Rows from block 4, named by matrix and row number. Each number is 200 + 20 x the weight over its row's rms, rounded and kept within 0 to 999. All counts start at 0. After the name is the row's rms in percent of the matrix's.
# weight_ih_l0: GRU input weights (gates r, z, n stacked) (model.rnn.0.rnn.weight_ih_l0, 576x432), inputs 261-347
weight_ih_l0.344,120,235,199,206,180,204,204,234,200,205,190,209,195,235,206,215,232,226,244,172,189,194,204,225,200,223,199,171,210,169,198,170,208,217,243,192,194,243,183,197,194,179,215,211,191,235,203,198,213,202,188,200,214,197,176,190,203,190,219,178,202,201,207,192,216,191,184,199,159,216,179,163,213,191,183,203,193,219,190,174,198,208,216,182,237,183,196,190
weight_ih_l0.345,094,234,219,199,173,204,181,204,200,198,186,187,209,208,205,191,205,203,207,198,179,207,213,179,220,189,144,194,213,186,180,185,174,221,185,175,227,198,198,195,239,202,176,246,154,189,220,194,198,178,183,180,188,172,199,199,207,167,186,213,183,225,211,146,177,194,186,191,168,233,190,189,213,190,225,182,194,201,171,219,208,218,217,214,204,187,180,193
weight_ih_l0.346,122,197,196,219,156,228,185,214,199,198,221,199,222,226,192,199,221,208,183,195,185,167,214,202,201,189,205,203,177,181,214,189,214,200,204,186,181,241,193,206,197,198,195,199,163,159,162,188,174,198,174,201,195,184,185,170,186,219,199,213,188,208,179,212,197,225,192,154,182,217,182,175,195,210,180,190,161,240,214,181,258,215,193,204,236,189,203,172
weight_ih_l0.347,114,217,186,224,183,178,201,212,190,189,195,202,207,261,171,224,188,200,206,175,202,189,183,201,166,171,201,201,220,189,197,219,202,172,191,170,197,155,198,188,190,217,236,204,202,215,184,218,163,195,172,183,202,178,222,245,226,217,203,191,212,178,222,165,159,183,187,199,165,212,171,192,182,200,215,164,209,201,225,215,216,190,216,186,186,228,200,169
weight_ih_l0.348,119,188,214,215,207,180,199,191,208,212,158,185,189,183,202,218,190,221,194,208,193,202,188,176,199,195,233,193,200,197,230,207,199,222,183,216,201,221,177,216,212,190,233,224,183,221,209,221,160,210,217,198,207,202,188,218,183,245,222,216,194,186,181,245,230,215,195,183,214,226,203,147,223,172,167,190,259,221,207,184,179,217,198,191,182,200,174,201
weight_ih_l0.349,118,177,177,206,215,210,206,211,210,174,198,202,161,194,227,225,204,210,205,177,213,232,220,224,179,143,174,180,159,216,215,185,184,232,212,185,249,216,178,197,199,201,219,187,204,151,241,218,191,203,220,199,215,212,191,203,183,226,227,232,171,204,223,233,205,196,223,200,229,190,184,185,198,189,200,197,216,195,196,216,209,208,179,181,203,206,202,211
weight_ih_l0.350,135,199,224,175,208,178,165,199,202,210,237,215,213,209,145,191,179,174,187,221,249,211,233,241,235,162,190,209,202,218,230,190,236,182,158,188,188,195,191,187,217,202,203,209,228,154,184,209,236,189,186,202,202,206,200,214,194,195,229,224,201,206,167,184,203,197,199,190,228,202,212,176,229,196,212,206,232,192,213,197,226,204,194,212,173,189,194,254
weight_ih_l0.351,121,202,184,206,196,191,205,193,219,201,207,191,171,242,200,217,226,192,207,164,195,194,197,189,163,188,213,177,211,207,195,208,238,212,159,222,212,181,183,212,189,189,167,178,198,166,182,198,206,178,172,199,202,190,197,186,184,185,211,201,221,206,196,156,202,166,191,259,156,199,188,195,158,144,206,180,184,197,208,173,197,235,214,181,171,210,200,200
weight_ih_l0.352,120,185,220,221,180,198,204,209,194,224,157,217,155,198,195,222,210,159,224,181,214,148,187,180,174,231,217,192,211,186,199,241,191,142,188,223,238,233,183,196,193,213,215,209,179,216,186,197,180,202,181,172,217,193,212,212,190,201,215,194,210,196,202,212,193,199,222,220,162,185,190,199,186,156,185,184,207,202,191,214,180,230,195,220,194,194,206,180
weight_ih_l0.353,112,220,231,206,211,226,204,232,195,200,210,194,202,228,208,240,211,197,186,239,203,185,192,199,211,223,188,183,247,202,223,216,201,209,224,183,255,216,202,261,210,221,198,194,202,205,194,200,190,193,218,186,216,230,185,179,175,210,186,183,209,218,223,230,204,207,160,211,198,242,201,160,208,181,222,188,178,219,209,212,190,173,167,169,226,196,228,167
weight_ih_l0.354,081,232,171,198,218,221,214,175,221,212,192,230,212,193,183,214,214,163,208,187,186,208,192,236,217,141,207,217,219,147,221,218,177,210,172,192,176,228,183,211,191,208,228,197,208,216,200,166,168,195,223,187,159,167,231,226,140,227,240,177,195,190,198,220,217,187,216,210,194,221,211,180,239,177,209,170,190,184,206,220,208,219,202,223,198,200,188,201
weight_ih_l0.355,105,186,240,191,193,199,174,205,173,214,235,210,157,195,185,195,193,193,136,237,201,193,199,209,215,184,172,213,197,225,167,175,165,178,180,211,182,187,201,218,198,211,212,184,233,173,165,213,249,192,211,191,197,185,212,196,169,178,183,214,217,208,210,191,210,191,204,217,221,200,247,191,184,175,194,191,225,184,168,206,233,194,180,193,179,204,196,184
weight_ih_l0.356,119,230,194,198,173,205,203,213,166,185,190,205,211,218,183,228,204,198,206,200,198,163,210,157,227,219,210,191,179,186,214,201,183,194,220,185,199,202,179,190,208,236,204,230,185,180,163,210,221,187,186,180,192,182,234,190,195,185,203,172,198,208,198,222,173,191,223,216,208,192,177,190,184,202,220,167,183,199,208,217,220,194,190,205,234,210,206,191
weight_ih_l0.357,114,232,203,206,225,251,186,191,211,191,207,217,183,210,183,252,215,189,208,218,205,215,206,201,229,218,202,204,225,199,222,199,194,175,186,225,210,199,186,214,194,178,237,202,187,203,205,202,174,195,200,210,218,183,184,185,205,221,183,188,202,176,221,197,177,210,189,189,182,223,186,168,215,202,200,193,183,217,210,200,216,243,164,233,214,180,192,212
weight_ih_l0.358,092,200,211,172,191,218,216,216,218,186,212,169,174,202,204,238,183,191,177,175,193,211,228,142,214,201,206,183,198,192,195,179,196,205,180,195,195,229,225,230,192,184,182,190,191,177,205,222,192,203,213,212,202,213,211,231,195,222,201,203,189,233,166,175,179,165,188,196,178,219,182,213,214,218,238,213,196,213,194,252,185,195,240,208,207,167,198,212
weight_ih_l0.359,129,206,214,186,245,224,197,214,206,209,223,197,203,172,167,186,209,202,229,207,205,185,182,211,204,204,192,225,233,186,211,217,218,198,159,229,226,199,207,186,200,225,196,192,204,213,230,210,196,204,205,203,190,209,174,220,213,195,229,196,202,197,181,227,217,211,188,173,187,206,175,217,224,227,204,218,240,181,215,218,215,193,185,165,240,193,217,218
weight_ih_l0.360,118,192,215,197,217,160,202,201,161,237,227,220,216,185,227,192,195,219,181,241,192,190,188,187,194,212,198,196,203,179,201,183,201,191,200,223,211,177,187,201,211,154,186,172,192,194,173,199,243,183,214,201,189,182,200,179,195,192,193,192,177,195,201,192,204,192,205,189,190,216,215,213,190,187,207,237,190,185,237,166,255,202,224,196,223,164,200,195
weight_ih_l0.361,120,214,223,209,187,177,225,192,187,187,220,213,227,167,222,185,211,184,218,189,206,182,193,210,209,248,187,196,208,187,177,202,154,189,198,186,191,205,194,182,233,195,179,197,191,196,201,203,186,184,180,192,239,204,189,202,226,207,189,196,189,199,220,205,214,197,226,181,228,221,217,206,194,197,191,207,206,203,143,197,172,198,205,203,231,209,205,222
weight_ih_l0.362,130,223,219,225,179,208,185,206,225,173,194,232,209,173,223,204,192,187,186,216,175,182,190,168,189,188,166,235,221,166,181,196,174,197,179,193,178,201,213,164,228,194,189,209,228,211,191,172,217,196,266,199,181,190,205,190,230,207,198,210,200,206,187,215,194,176,202,207,185,189,192,203,213,200,193,246,253,200,200,210,209,183,186,194,187,193,200,178
weight_ih_l0.363,104,195,193,177,178,245,194,223,224,231,213,197,195,199,185,191,235,207,211,194,158,204,227,199,214,229,154,192,186,223,173,190,227,226,172,174,221,223,178,247,191,167,171,214,204,237,229,176,242,154,167,178,221,219,201,200,191,195,221,245,219,200,199,236,174,182,218,196,190,172,174,184,225,208,200,208,195,210,229,234,197,201,179,210,224,167,219,193
weight_ih_l0.364,128,244,203,213,194,185,227,194,188,196,221,212,226,202,199,230,201,246,203,235,184,183,188,196,213,181,144,220,248,218,204,218,190,163,186,207,200,188,216,221,188,203,201,201,159,176,225,238,197,181,186,222,170,211,198,193,170,203,193,173,229,194,184,175,223,191,172,189,203,226,190,186,171,192,214,199,177,193,182,214,215,197,184,181,213,215,203,205
weight_ih_l0.365,119,212,214,187,224,205,196,220,185,216,230,235,211,202,234,222,186,191,224,170,197,211,224,225,185,209,187,220,191,157,225,201,222,230,215,172,181,211,165,201,217,183,205,222,205,176,200,233,234,181,206,208,226,198,222,211,194,222,202,220,239,183,184,205,215,192,227,217,218,196,229,182,221,200,200,193,202,167,204,217,203,252,209,187,195,202,216,167
weight_ih_l0.366,104,153,187,202,215,168,183,208,192,192,185,181,196,179,193,235,186,194,211,171,203,181,202,231,182,207,185,198,182,172,232,202,198,170,191,207,219,204,180,185,203,168,236,218,194,215,164,219,178,180,211,219,215,190,211,236,177,224,222,204,190,197,185,188,198,202,188,209,180,210,210,168,213,202,186,168,200,203,198,189,174,185,247,182,207,201,201,165
weight_ih_l0.367,118,204,179,207,184,209,177,173,188,188,190,179,230,203,189,223,171,193,218,191,192,248,228,212,222,186,228,193,156,167,202,188,210,236,220,231,179,207,166,176,198,179,205,216,183,196,202,228,201,196,209,195,202,204,223,163,220,182,206,187,226,202,230,169,194,205,187,182,215,205,192,230,162,202,178,186,217,207,225,237,168,236,195,219,194,202,170,168
weight_ih_l0.368,111,255,195,230,200,242,201,218,244,183,222,186,182,195,178,198,188,215,186,230,187,142,212,214,188,205,184,192,222,201,179,189,182,146,191,222,195,147,159,221,201,229,199,208,163,192,198,186,185,198,162,203,194,196,196,160,219,199,191,195,198,219,214,194,236,195,211,191,232,199,188,192,191,232,187,215,215,235,198,221,217,221,193,195,212,180,200,216
weight_ih_l0.369,144,168,221,189,211,181,197,180,148,230,212,201,200,147,198,191,188,192,176,257,201,203,188,195,207,227,231,196,209,158,192,154,201,171,199,194,213,203,204,224,220,220,173,210,204,165,207,196,239,173,221,242,203,195,196,215,193,179,219,202,222,189,222,203,206,203,186,213,201,186,218,207,188,227,185,196,210,223,167,184,243,214,198,223,201,181,207,215
weight_ih_l0.370,121,175,182,176,185,170,184,223,159,193,211,202,180,221,194,239,199,209,196,202,189,224,217,197,193,219,206,210,201,191,195,195,208,234,204,235,164,179,197,195,225,193,208,190,212,187,173,204,199,244,207,186,203,214,200,199,200,215,186,227,204,189,221,195,203,235,192,185,180,226,190,207,204,177,204,202,207,184,195,172,160,185,191,189,222,183,191,197
weight_ih_l0.371,119,187,191,240,179,201,218,228,178,202,220,181,187,186,195,182,201,216,195,219,201,200,171,196,178,232,220,214,230,218,192,204,195,170,196,176,203,191,171,205,214,239,222,202,181,230,191,200,159,214,215,181,221,184,189,195,190,182,226,177,195,215,172,186,206,213,238,244,199,187,218,209,185,170,205,196,182,240,174,200,181,208,239,221,202,183,201,167
weight_ih_l0.372,122,184,217,213,221,188,224,209,197,217,199,231,181,199,155,194,188,187,187,241,237,161,252,224,213,205,206,179,185,238,193,188,172,190,162,184,232,208,186,201,209,178,203,201,187,214,201,202,189,204,202,213,195,223,182,190,191,179,230,189,218,216,183,238,216,198,175,174,165,238,189,190,230,200,224,206,238,200,202,212,205,227,172,146,216,210,192,195
weight_ih_l0.373,150,183,215,217,210,195,229,211,178,176,239,207,186,162,185,190,195,208,166,240,204,208,204,175,208,221,219,202,207,183,218,162,214,184,224,183,200,176,209,215,220,211,272,221,193,179,193,205,162,188,198,216,219,195,185,203,176,218,188,187,211,207,200,184,187,245,201,229,248,186,222,192,214,187,236,172,210,231,191,223,226,194,189,208,218,184,206,170
weight_ih_l0.374,140,164,178,211,194,176,195,206,211,196,211,185,222,186,200,210,204,219,234,215,189,206,177,202,205,193,202,173,183,197,212,188,197,212,187,202,200,195,183,192,196,222,216,166,191,213,179,192,202,212,217,256,182,211,200,195,242,192,173,191,233,228,236,208,196,181,196,203,204,220,167,185,176,213,186,201,221,211,160,205,169,225,211,155,220,238,217,192
weight_ih_l0.375,126,163,208,226,220,176,197,171,196,172,204,208,203,182,200,168,211,202,203,182,130,203,220,220,216,223,229,202,193,161,216,228,187,244,222,208,185,245,200,217,193,214,259,203,190,196,215,197,180,210,179,203,225,196,189,204,138,225,199,195,188,190,195,195,208,205,227,207,186,217,231,201,211,197,223,187,184,188,170,178,208,221,207,209,216,222,201,192
weight_ih_l0.376,124,193,190,220,187,198,152,185,206,212,201,231,191,184,205,235,206,194,207,197,245,201,180,171,207,195,182,207,243,202,249,187,193,198,198,172,189,198,213,201,204,234,191,209,192,181,198,197,198,210,222,213,226,176,196,204,184,197,209,182,209,175,239,194,223,209,249,246,216,181,195,165,200,200,183,193,190,189,183,177,187,242,209,215,210,216,170,255
weight_ih_l0.377,118,200,220,192,202,192,240,208,182,170,191,181,218,214,212,206,222,184,216,217,220,185,226,238,189,194,192,224,198,222,224,200,189,205,237,231,214,222,185,190,199,219,155,199,238,198,196,190,209,179,209,188,224,200,218,187,194,191,199,207,200,196,247,191,165,203,230,215,243,172,185,180,194,232,226,201,225,195,213,227,184,201,185,201,204,200,199,210
weight_ih_l0.378,128,227,164,208,210,169,193,203,203,184,178,215,186,186,212,218,169,173,234,184,213,193,215,159,178,235,232,212,222,183,223,214,177,177,177,201,206,193,206,227,216,172,174,230,181,173,207,195,214,196,190,175,204,175,178,190,200,199,183,196,204,204,211,199,164,181,218,184,193,194,180,218,182,188,209,196,156,169,203,196,179,221,181,218,172,224,199,196
weight_ih_l0.379,108,224,177,190,193,233,195,139,205,176,219,223,186,207,206,209,242,169,199,202,191,226,205,206,241,213,189,201,164,206,174,217,147,229,212,186,183,171,190,211,170,152,216,212,202,183,173,173,184,205,182,191,223,178,226,153,181,200,177,242,189,229,189,219,162,196,215,186,213,191,211,167,205,204,187,213,203,226,202,217,236,200,195,210,205,200,208,197
weight_ih_l0.380,110,197,267,228,207,185,192,196,196,207,205,184,214,214,178,195,177,206,193,192,212,213,210,192,206,193,241,191,188,199,229,206,185,173,199,158,208,219,210,195,188,185,196,225,194,182,201,173,210,198,209,191,217,202,199,175,214,179,208,224,224,195,197,161,215,205,232,183,173,207,187,180,215,214,183,234,215,211,219,164,197,229,188,192,190,188,233,186
weight_ih_l0.381,111,187,184,187,201,193,205,227,185,189,164,191,215,199,186,204,161,172,224,174,156,156,219,214,183,180,202,224,192,191,216,181,200,166,194,222,200,224,191,180,202,189,209,241,197,187,176,219,200,223,225,200,221,152,164,206,195,214,222,231,222,210,194,206,177,213,195,211,174,218,195,199,181,186,190,212,222,187,178,238,194,203,195,231,187,202,217,211
weight_ih_l0.382,090,196,178,194,197,176,202,200,185,191,186,220,246,241,193,212,180,184,216,234,203,171,205,220,219,217,210,184,219,183,193,217,210,181,199,188,221,198,183,192,160,200,202,234,211,189,195,247,188,192,182,241,201,217,235,218,199,227,199,218,189,234,182,204,202,230,217,209,218,188,230,240,192,212,222,178,207,205,184,227,215,200,192,170,240,209,199,177
weight_ih_l0.383,098,165,174,211,222,194,187,199,198,188,210,210,179,202,203,187,231,253,163,177,190,167,217,225,167,203,214,198,189,235,233,215,215,184,205,205,213,211,206,222,203,214,206,220,206,245,170,199,187,170,174,189,255,161,233,185,210,216,204,196,193,173,184,196,203,170,193,215,140,187,175,218,210,199,207,205,184,200,193,189,219,232,206,251,161,192,231,204
weight_ih_l0.384,093,159,203,173,202,186,190,186,202,192,210,190,212,198,178,206,208,191,176,220,182,189,179,215,198,236,224,191,186,216,203,199,226,173,174,190,197,181,216,155,190,240,171,205,136,176,214,167,182,167,208,221,212,198,176,213,207,213,220,212,206,230,180,184,234,208,184,197,229,207,195,208,234,243,185,224,204,204,189,214,186,193,190,166,222,196,215,193
weight_ih_l0.385,074,220,207,204,227,200,223,205,178,193,183,227,194,190,249,219,188,204,191,225,236,156,190,212,160,180,174,221,181,204,168,196,179,212,183,194,181,240,201,209,229,191,219,215,189,237,216,210,186,227,197,192,133,199,190,198,223,153,197,186,178,206,210,205,215,233,203,210,231,199,241,235,188,240,176,227,195,203,194,204,193,223,196,179,219,158,190,201
weight_ih_l0.386,085,203,202,207,274,175,220,192,188,196,222,218,174,208,210,205,206,186,197,226,229,224,205,177,170,182,198,216,211,228,232,212,208,163,180,172,187,206,183,217,196,181,209,204,225,212,229,201,171,175,197,206,222,218,187,194,177,188,213,196,217,178,228,186,169,208,212,206,212,173,199,206,228,185,206,190,189,170,192,188,221,234,231,211,173,201,195,242
weight_ih_l0.387,105,189,263,189,193,187,231,177,191,213,179,167,181,218,195,181,207,194,211,204,190,172,208,246,182,218,213,171,175,195,208,234,241,214,226,219,170,241,149,218,223,197,192,210,210,170,157,180,197,223,200,212,192,183,205,190,183,149,201,220,214,222,190,184,198,236,214,205,237,190,200,241,162,188,194,187,190,203,231,225,187,217,188,175,219,214,191,214
weight_ih_l0.388,084,210,201,231,204,200,208,167,197,179,184,203,198,204,181,171,207,165,204,171,222,196,196,207,195,237,232,197,184,242,192,183,177,208,191,210,219,215,195,181,182,196,161,234,168,173,189,199,206,179,204,225,219,182,231,200,191,211,222,224,194,187,192,208,245,188,203,201,185,214,180,204,182,202,194,170,201,190,211,191,177,230,202,198,161,210,200,222
weight_ih_l0.389,088,171,187,205,222,177,178,225,206,214,221,188,191,207,199,173,208,178,203,236,184,203,190,231,195,180,202,212,233,166,219,215,201,180,188,185,186,192,213,200,217,187,207,183,179,167,180,174,189,219,209,192,208,184,176,209,232,153,206,193,169,173,171,189,204,192,200,216,209,168,214,238,182,162,206,179,219,206,200,216,161,203,198,202,183,175,194,203
weight_ih_l0.390,079,243,185,227,223,204,209,232,190,227,202,220,198,175,190,179,213,209,218,189,229,177,205,192,184,241,204,200,212,239,184,183,148,149,176,200,184,193,157,180,173,185,152,204,179,216,209,178,186,184,212,207,211,202,209,201,196,196,216,236,221,195,194,186,177,215,175,188,236,198,213,175,176,206,214,202,185,224,223,229,209,202,195,219,188,192,170,178
weight_ih_l0.391,085,198,182,204,221,209,223,178,188,173,174,228,184,167,224,210,211,195,232,224,212,193,163,201,205,181,209,200,181,233,225,181,209,200,186,192,214,196,229,205,213,226,184,234,233,204,170,203,158,201,215,214,218,182,193,207,208,180,184,177,225,210,200,225,197,212,190,232,183,229,162,178,201,185,207,208,186,215,179,201,198,204,208,198,207,227,208,198
weight_ih_l0.392,086,191,175,193,196,213,231,193,222,214,237,197,205,217,183,211,226,237,172,217,173,209,211,172,193,153,219,203,212,200,215,192,194,177,196,176,191,221,164,195,207,217,230,196,174,226,186,181,184,205,209,224,207,224,190,216,177,213,193,173,223,205,163,190,218,173,192,201,208,186,222,209,205,198,233,213,197,231,158,181,227,178,198,198,208,189,195,148
weight_ih_l0.393,084,211,221,224,190,195,210,180,183,204,210,207,201,203,206,186,239,183,145,204,208,213,222,185,194,180,224,175,164,223,197,200,188,171,203,178,207,189,177,224,214,192,239,153,184,249,227,204,198,197,215,196,203,200,202,194,196,194,219,211,224,186,173,199,204,185,199,227,212,179,222,205,228,207,207,189,203,181,216,188,240,143,213,169,187,175,192,206
weight_ih_l0.394,088,176,180,197,247,255,216,204,179,190,197,203,203,207,180,167,183,197,207,201,179,225,194,221,188,185,197,194,161,237,211,194,201,197,184,173,228,190,241,204,225,247,211,210,218,202,168,210,188,209,203,185,195,172,213,216,194,231,199,179,220,207,178,220,208,213,224,186,188,185,161,149,206,202,191,181,177,203,144,189,219,194,187,204,151,219,190,207
weight_ih_l0.395,090,217,231,204,182,176,183,220,209,224,204,224,185,232,229,202,214,156,224,207,193,200,213,209,213,201,172,214,212,165,204,192,181,210,176,180,215,166,187,199,196,194,209,200,174,184,189,208,212,211,210,199,183,195,174,207,163,202,187,184,234,205,181,209,217,210,212,198,224,211,195,170,206,213,204,222,212,223,191,208,186,215,200,184,249,177,160,201
weight_ih_l0.396,073,218,227,221,160,188,215,216,182,236,187,194,201,191,207,204,178,228,205,198,199,188,209,207,210,180,182,221,193,187,169,183,178,194,210,229,199,216,199,175,218,186,218,220,198,192,206,182,243,197,194,177,158,215,201,222,210,188,199,199,183,193,208,163,200,207,181,226,229,189,197,189,203,198,231,187,199,183,216,227,182,188,190,211,224,173,203,175
weight_ih_l0.397,085,208,186,186,172,194,178,169,192,219,203,259,221,216,216,148,233,194,188,190,203,215,196,180,187,215,220,197,176,203,189,171,211,216,183,208,208,224,187,203,216,211,209,187,203,183,241,168,201,208,171,195,202,189,184,222,189,183,201,207,187,220,184,188,187,180,185,201,190,177,197,208,208,225,210,156,197,219,174,171,202,203,217,174,191,187,233,189
weight_ih_l0.398,083,202,186,216,142,190,185,160,224,185,207,202,193,230,187,242,223,183,232,185,216,208,187,187,189,203,203,200,210,214,227,202,183,225,255,193,183,209,201,224,193,225,171,209,209,187,212,153,229,150,177,200,236,197,199,188,214,208,231,166,179,204,173,187,184,197,216,148,206,201,173,206,247,198,238,218,195,180,213,220,207,144,239,191,181,225,184,157
weight_ih_l0.399,079,241,209,199,184,175,218,172,195,174,165,205,179,187,199,170,169,190,213,181,222,197,199,179,206,207,191,206,206,213,234,212,197,176,196,225,187,236,234,185,220,213,198,202,217,238,182,169,235,199,211,184,163,162,188,223,216,209,193,219,223,196,232,193,177,185,211,221,211,213,222,206,209,179,225,196,188,221,209,219,197,191,228,239,186,212,207,165
weight_ih_l0.400,083,183,197,199,193,175,211,198,221,189,206,170,203,213,187,184,220,213,223,195,206,221,213,197,243,198,210,215,216,208,213,221,234,230,217,214,234,219,170,227,210,182,169,189,242,191,186,226,197,179,218,212,229,178,192,221,202,221,217,198,222,186,172,190,213,178,215,227,195,189,187,251,190,182,216,209,221,222,162,169,200,210,209,217,179,211,177,190
weight_ih_l0.401,079,206,226,225,186,225,190,229,238,194,213,166,226,212,169,177,215,211,190,226,199,161,182,197,207,197,219,215,218,180,215,209,200,207,175,205,183,186,229,232,237,218,207,215,157,194,213,186,205,192,219,203,186,214,157,221,251,206,216,188,197,209,203,179,234,196,229,130,225,186,173,200,222,198,251,221,199,179,198,154,226,196,205,192,144,192,211,201
weight_ih_l0.402,080,181,192,221,228,182,195,222,204,220,188,186,202,181,201,226,210,241,227,241,167,219,190,188,237,170,230,191,201,222,207,230,169,181,181,209,203,159,178,177,203,206,229,195,164,198,219,190,214,156,200,214,217,195,215,200,208,222,214,195,191,171,199,195,170,195,209,223,165,202,182,176,166,191,225,176,202,218,211,176,187,208,176,194,203,191,180,170
weight_ih_l0.403,078,240,222,202,188,205,211,209,235,156,164,200,189,194,189,199,179,233,215,218,230,204,181,229,198,231,208,176,197,170,202,191,239,204,221,209,213,241,193,205,198,214,188,216,219,173,197,174,181,182,179,211,211,182,191,235,205,202,178,171,227,189,230,185,217,182,206,205,207,142,184,174,226,213,162,210,202,185,176,202,202,230,205,233,196,234,202,229
weight_ih_l0.404,114,210,186,219,241,210,175,197,189,210,226,183,195,207,189,200,200,222,224,205,209,176,218,197,182,195,252,228,214,153,188,202,192,165,239,190,225,190,200,196,192,197,203,229,213,210,200,188,171,192,197,207,202,198,195,192,209,211,201,207,214,206,229,204,229,205,216,187,240,179,204,219,209,213,241,214,196,193,190,189,140,228,184,176,188,158,173,198
weight_ih_l0.405,087,197,206,217,205,185,203,220,200,184,164,184,228,200,165,205,202,201,195,215,199,202,182,211,173,185,166,224,206,217,221,197,189,156,175,206,210,201,207,188,213,228,207,196,191,196,206,219,182,187,218,177,181,185,212,247,219,195,209,204,196,183,164,192,172,194,206,155,224,194,192,246,191,202,201,179,211,198,186,210,208,188,224,211,198,196,175,181
weight_ih_l0.406,079,222,181,189,196,202,158,190,198,200,212,200,197,209,190,186,213,216,215,177,203,233,229,189,173,184,199,189,175,185,214,207,213,178,160,173,231,201,239,199,180,211,200,229,192,198,234,222,215,188,206,223,200,200,157,230,203,200,169,181,193,167,231,215,183,201,200,177,208,191,173,242,210,209,243,187,185,174,182,210,190,205,194,197,213,184,194,203
weight_ih_l0.407,086,183,213,182,196,210,199,190,188,206,219,189,207,206,190,224,209,189,184,207,196,170,206,182,169,206,236,160,205,219,218,226,207,160,175,238,181,207,155,213,188,183,202,217,172,205,178,196,187,167,189,177,186,178,230,249,182,210,211,215,207,189,228,207,219,229,200,230,220,196,205,223,195,155,167,198,219,195,244,225,170,176,225,175,181,204,220,190
weight_ih_l0.408,079,230,218,204,219,231,214,212,227,179,218,244,197,192,188,191,190,206,227,201,252,206,196,208,181,221,210,207,156,217,221,148,209,188,164,205,205,205,183,189,205,207,206,195,188,195,218,197,170,184,175,189,201,204,233,250,192,197,210,210,205,204,170,250,191,209,181,194,181,197,156,188,216,236,152,205,207,154,200,183,220,206,195,208,184,195,198,222
weight_ih_l0.409,098,206,199,194,202,187,208,201,165,190,227,182,180,220,215,222,177,218,210,203,186,193,217,206,191,168,203,195,224,200,200,188,194,204,184,182,187,179,199,192,244,232,192,192,223,204,188,195,233,203,200,217,212,164,196,201,216,170,168,218,213,201,239,192,201,184,245,227,201,199,211,223,170,201,200,209,180,194,190,209,225,221,198,218,183,212,219,184
weight_ih_l0.410,084,198,182,210,167,201,182,187,205,184,176,180,204,212,193,191,202,206,212,231,192,209,222,190,189,197,201,255,202,207,219,205,166,232,222,220,203,209,174,188,211,191,213,201,215,188,257,189,198,217,173,211,208,216,226,175,221,192,185,197,220,219,244,206,180,203,201,242,225,224,227,221,195,171,196,201,205,181,184,200,207,221,202,209,220,225,204,187
weight_ih_l0.411,081,194,196,247,198,180,203,169,196,186,167,168,181,185,215,219,187,219,208,202,190,201,216,193,229,193,158,223,208,223,183,193,224,191,184,222,200,233,187,203,209,219,182,196,241,166,182,181,198,192,176,212,201,177,203,214,229,184,179,189,197,232,208,221,216,178,212,203,212,193,210,198,194,190,224,196,177,196,198,223,226,185,211,190,155,226,171,164
weight_ih_l0.412,079,237,225,188,197,210,175,189,232,219,183,158,210,170,192,182,193,182,217,173,223,198,188,203,198,234,205,163,205,206,238,224,197,206,222,161,176,192,192,195,193,169,199,211,192,173,196,171,200,180,193,217,234,198,232,208,193,216,179,212,210,215,181,170,186,192,234,186,211,167,189,158,203,173,177,198,176,198,206,203,189,209,192,176,220,199,210,175
weight_ih_l0.413,088,228,198,212,172,181,194,217,219,177,203,193,215,205,191,210,217,205,194,220,187,224,191,234,173,229,213,205,167,237,269,224,234,193,176,168,210,186,175,193,223,222,246,228,205,183,215,200,184,205,196,221,245,216,215,205,215,223,188,201,201,194,217,224,204,206,219,217,196,214,188,222,210,205,180,192,222,191,223,189,217,195,170,177,211,226,218,172
weight_ih_l0.414,080,202,215,195,186,224,189,202,222,191,196,196,192,220,159,192,186,217,197,198,211,188,200,200,220,210,187,216,162,202,178,182,214,183,153,192,229,205,207,208,238,190,221,160,222,251,189,176,205,228,173,185,229,212,186,199,185,219,179,183,177,182,125,203,172,168,200,208,173,218,184,195,232,210,182,205,232,212,220,208,240,171,185,200,181,188,198,166
weight_ih_l0.415,083,220,197,219,207,227,243,177,189,198,205,217,200,198,167,230,218,194,193,239,173,207,201,219,204,174,202,173,165,221,189,222,210,210,196,176,205,210,210,196,208,203,183,212,227,191,216,173,216,157,197,221,186,184,229,200,225,213,193,218,184,200,210,259,186,195,181,181,187,193,156,187,213,178,178,200,216,199,197,192,214,201,226,181,226,211,194,192
weight_ih_l0.416,081,197,201,194,195,184,215,231,227,201,146,209,214,203,216,214,213,195,211,208,209,193,195,213,207,208,158,224,208,164,179,138,208,233,190,171,208,203,189,229,207,202,220,214,211,222,202,186,201,166,198,207,192,196,203,219,187,171,206,198,234,202,220,171,173,169,189,221,252,207,193,230,185,194,224,208,216,186,193,205,211,228,199,230,207,174,208,207
weight_ih_l0.417,088,200,226,234,179,188,191,177,186,144,218,178,229,225,214,187,186,216,196,194,204,204,240,188,226,228,183,205,193,175,232,198,228,231,241,219,174,228,174,198,214,203,167,189,192,221,184,168,205,200,233,198,212,200,182,222,197,174,198,207,210,159,215,219,184,214,230,180,192,208,176,193,174,186,194,199,189,195,213,181,205,153,202,201,186,163,223,194
weight_ih_l0.418,088,194,161,231,207,216,233,186,237,216,168,199,177,193,209,221,218,214,189,187,192,203,184,185,199,158,147,168,182,212,185,200,163,203,172,203,189,205,192,185,216,206,236,217,189,176,215,192,198,197,214,186,197,176,157,208,201,200,179,183,233,202,216,192,168,206,198,216,203,242,183,146,188,216,175,258,161,194,171,170,228,216,163,224,240,206,194,172
weight_ih_l0.419,086,222,217,179,190,207,145,180,177,195,158,148,169,216,181,179,215,191,204,168,206,200,195,212,192,214,222,168,209,219,174,225,223,209,195,205,219,165,200,224,236,168,196,207,199,191,177,164,171,168,220,175,206,227,216,196,230,201,164,201,197,226,146,188,207,234,166,176,208,183,174,204,186,174,192,206,209,194,190,196,237,227,183,180,229,244,207,178
weight_ih_l0.420,081,238,187,195,203,218,234,178,208,149,222,211,203,212,231,203,176,209,175,226,217,185,206,180,155,190,230,191,224,218,198,215,201,180,167,214,181,179,219,189,224,213,175,208,224,218,179,178,171,225,216,207,154,229,202,196,234,221,214,196,215,201,191,219,194,194,201,189,208,210,215,211,198,205,203,194,158,207,169,198,190,215,197,227,201,178,189,204
weight_ih_l0.421,080,197,198,195,167,196,175,184,197,190,170,152,202,208,210,242,174,208,221,161,206,196,222,207,221,204,191,216,216,194,182,187,220,248,189,213,213,231,213,204,217,164,182,230,230,222,177,199,200,235,175,206,192,201,216,205,203,176,195,211,234,226,214,213,193,190,174,218,187,210,187,199,232,182,220,215,183,180,202,183,192,181,216,182,170,189,195,180
weight_ih_l0.422,080,180,201,186,198,218,218,216,208,225,201,168,190,179,181,156,172,214,195,207,214,195,220,198,200,161,190,176,189,220,241,215,209,185,229,192,193,196,220,187,203,195,209,191,206,208,206,185,173,220,212,207,254,165,188,189,181,194,196,190,244,199,190,194,217,181,210,211,216,179,213,199,174,232,216,169,186,192,181,234,185,227,194,172,211,216,194,217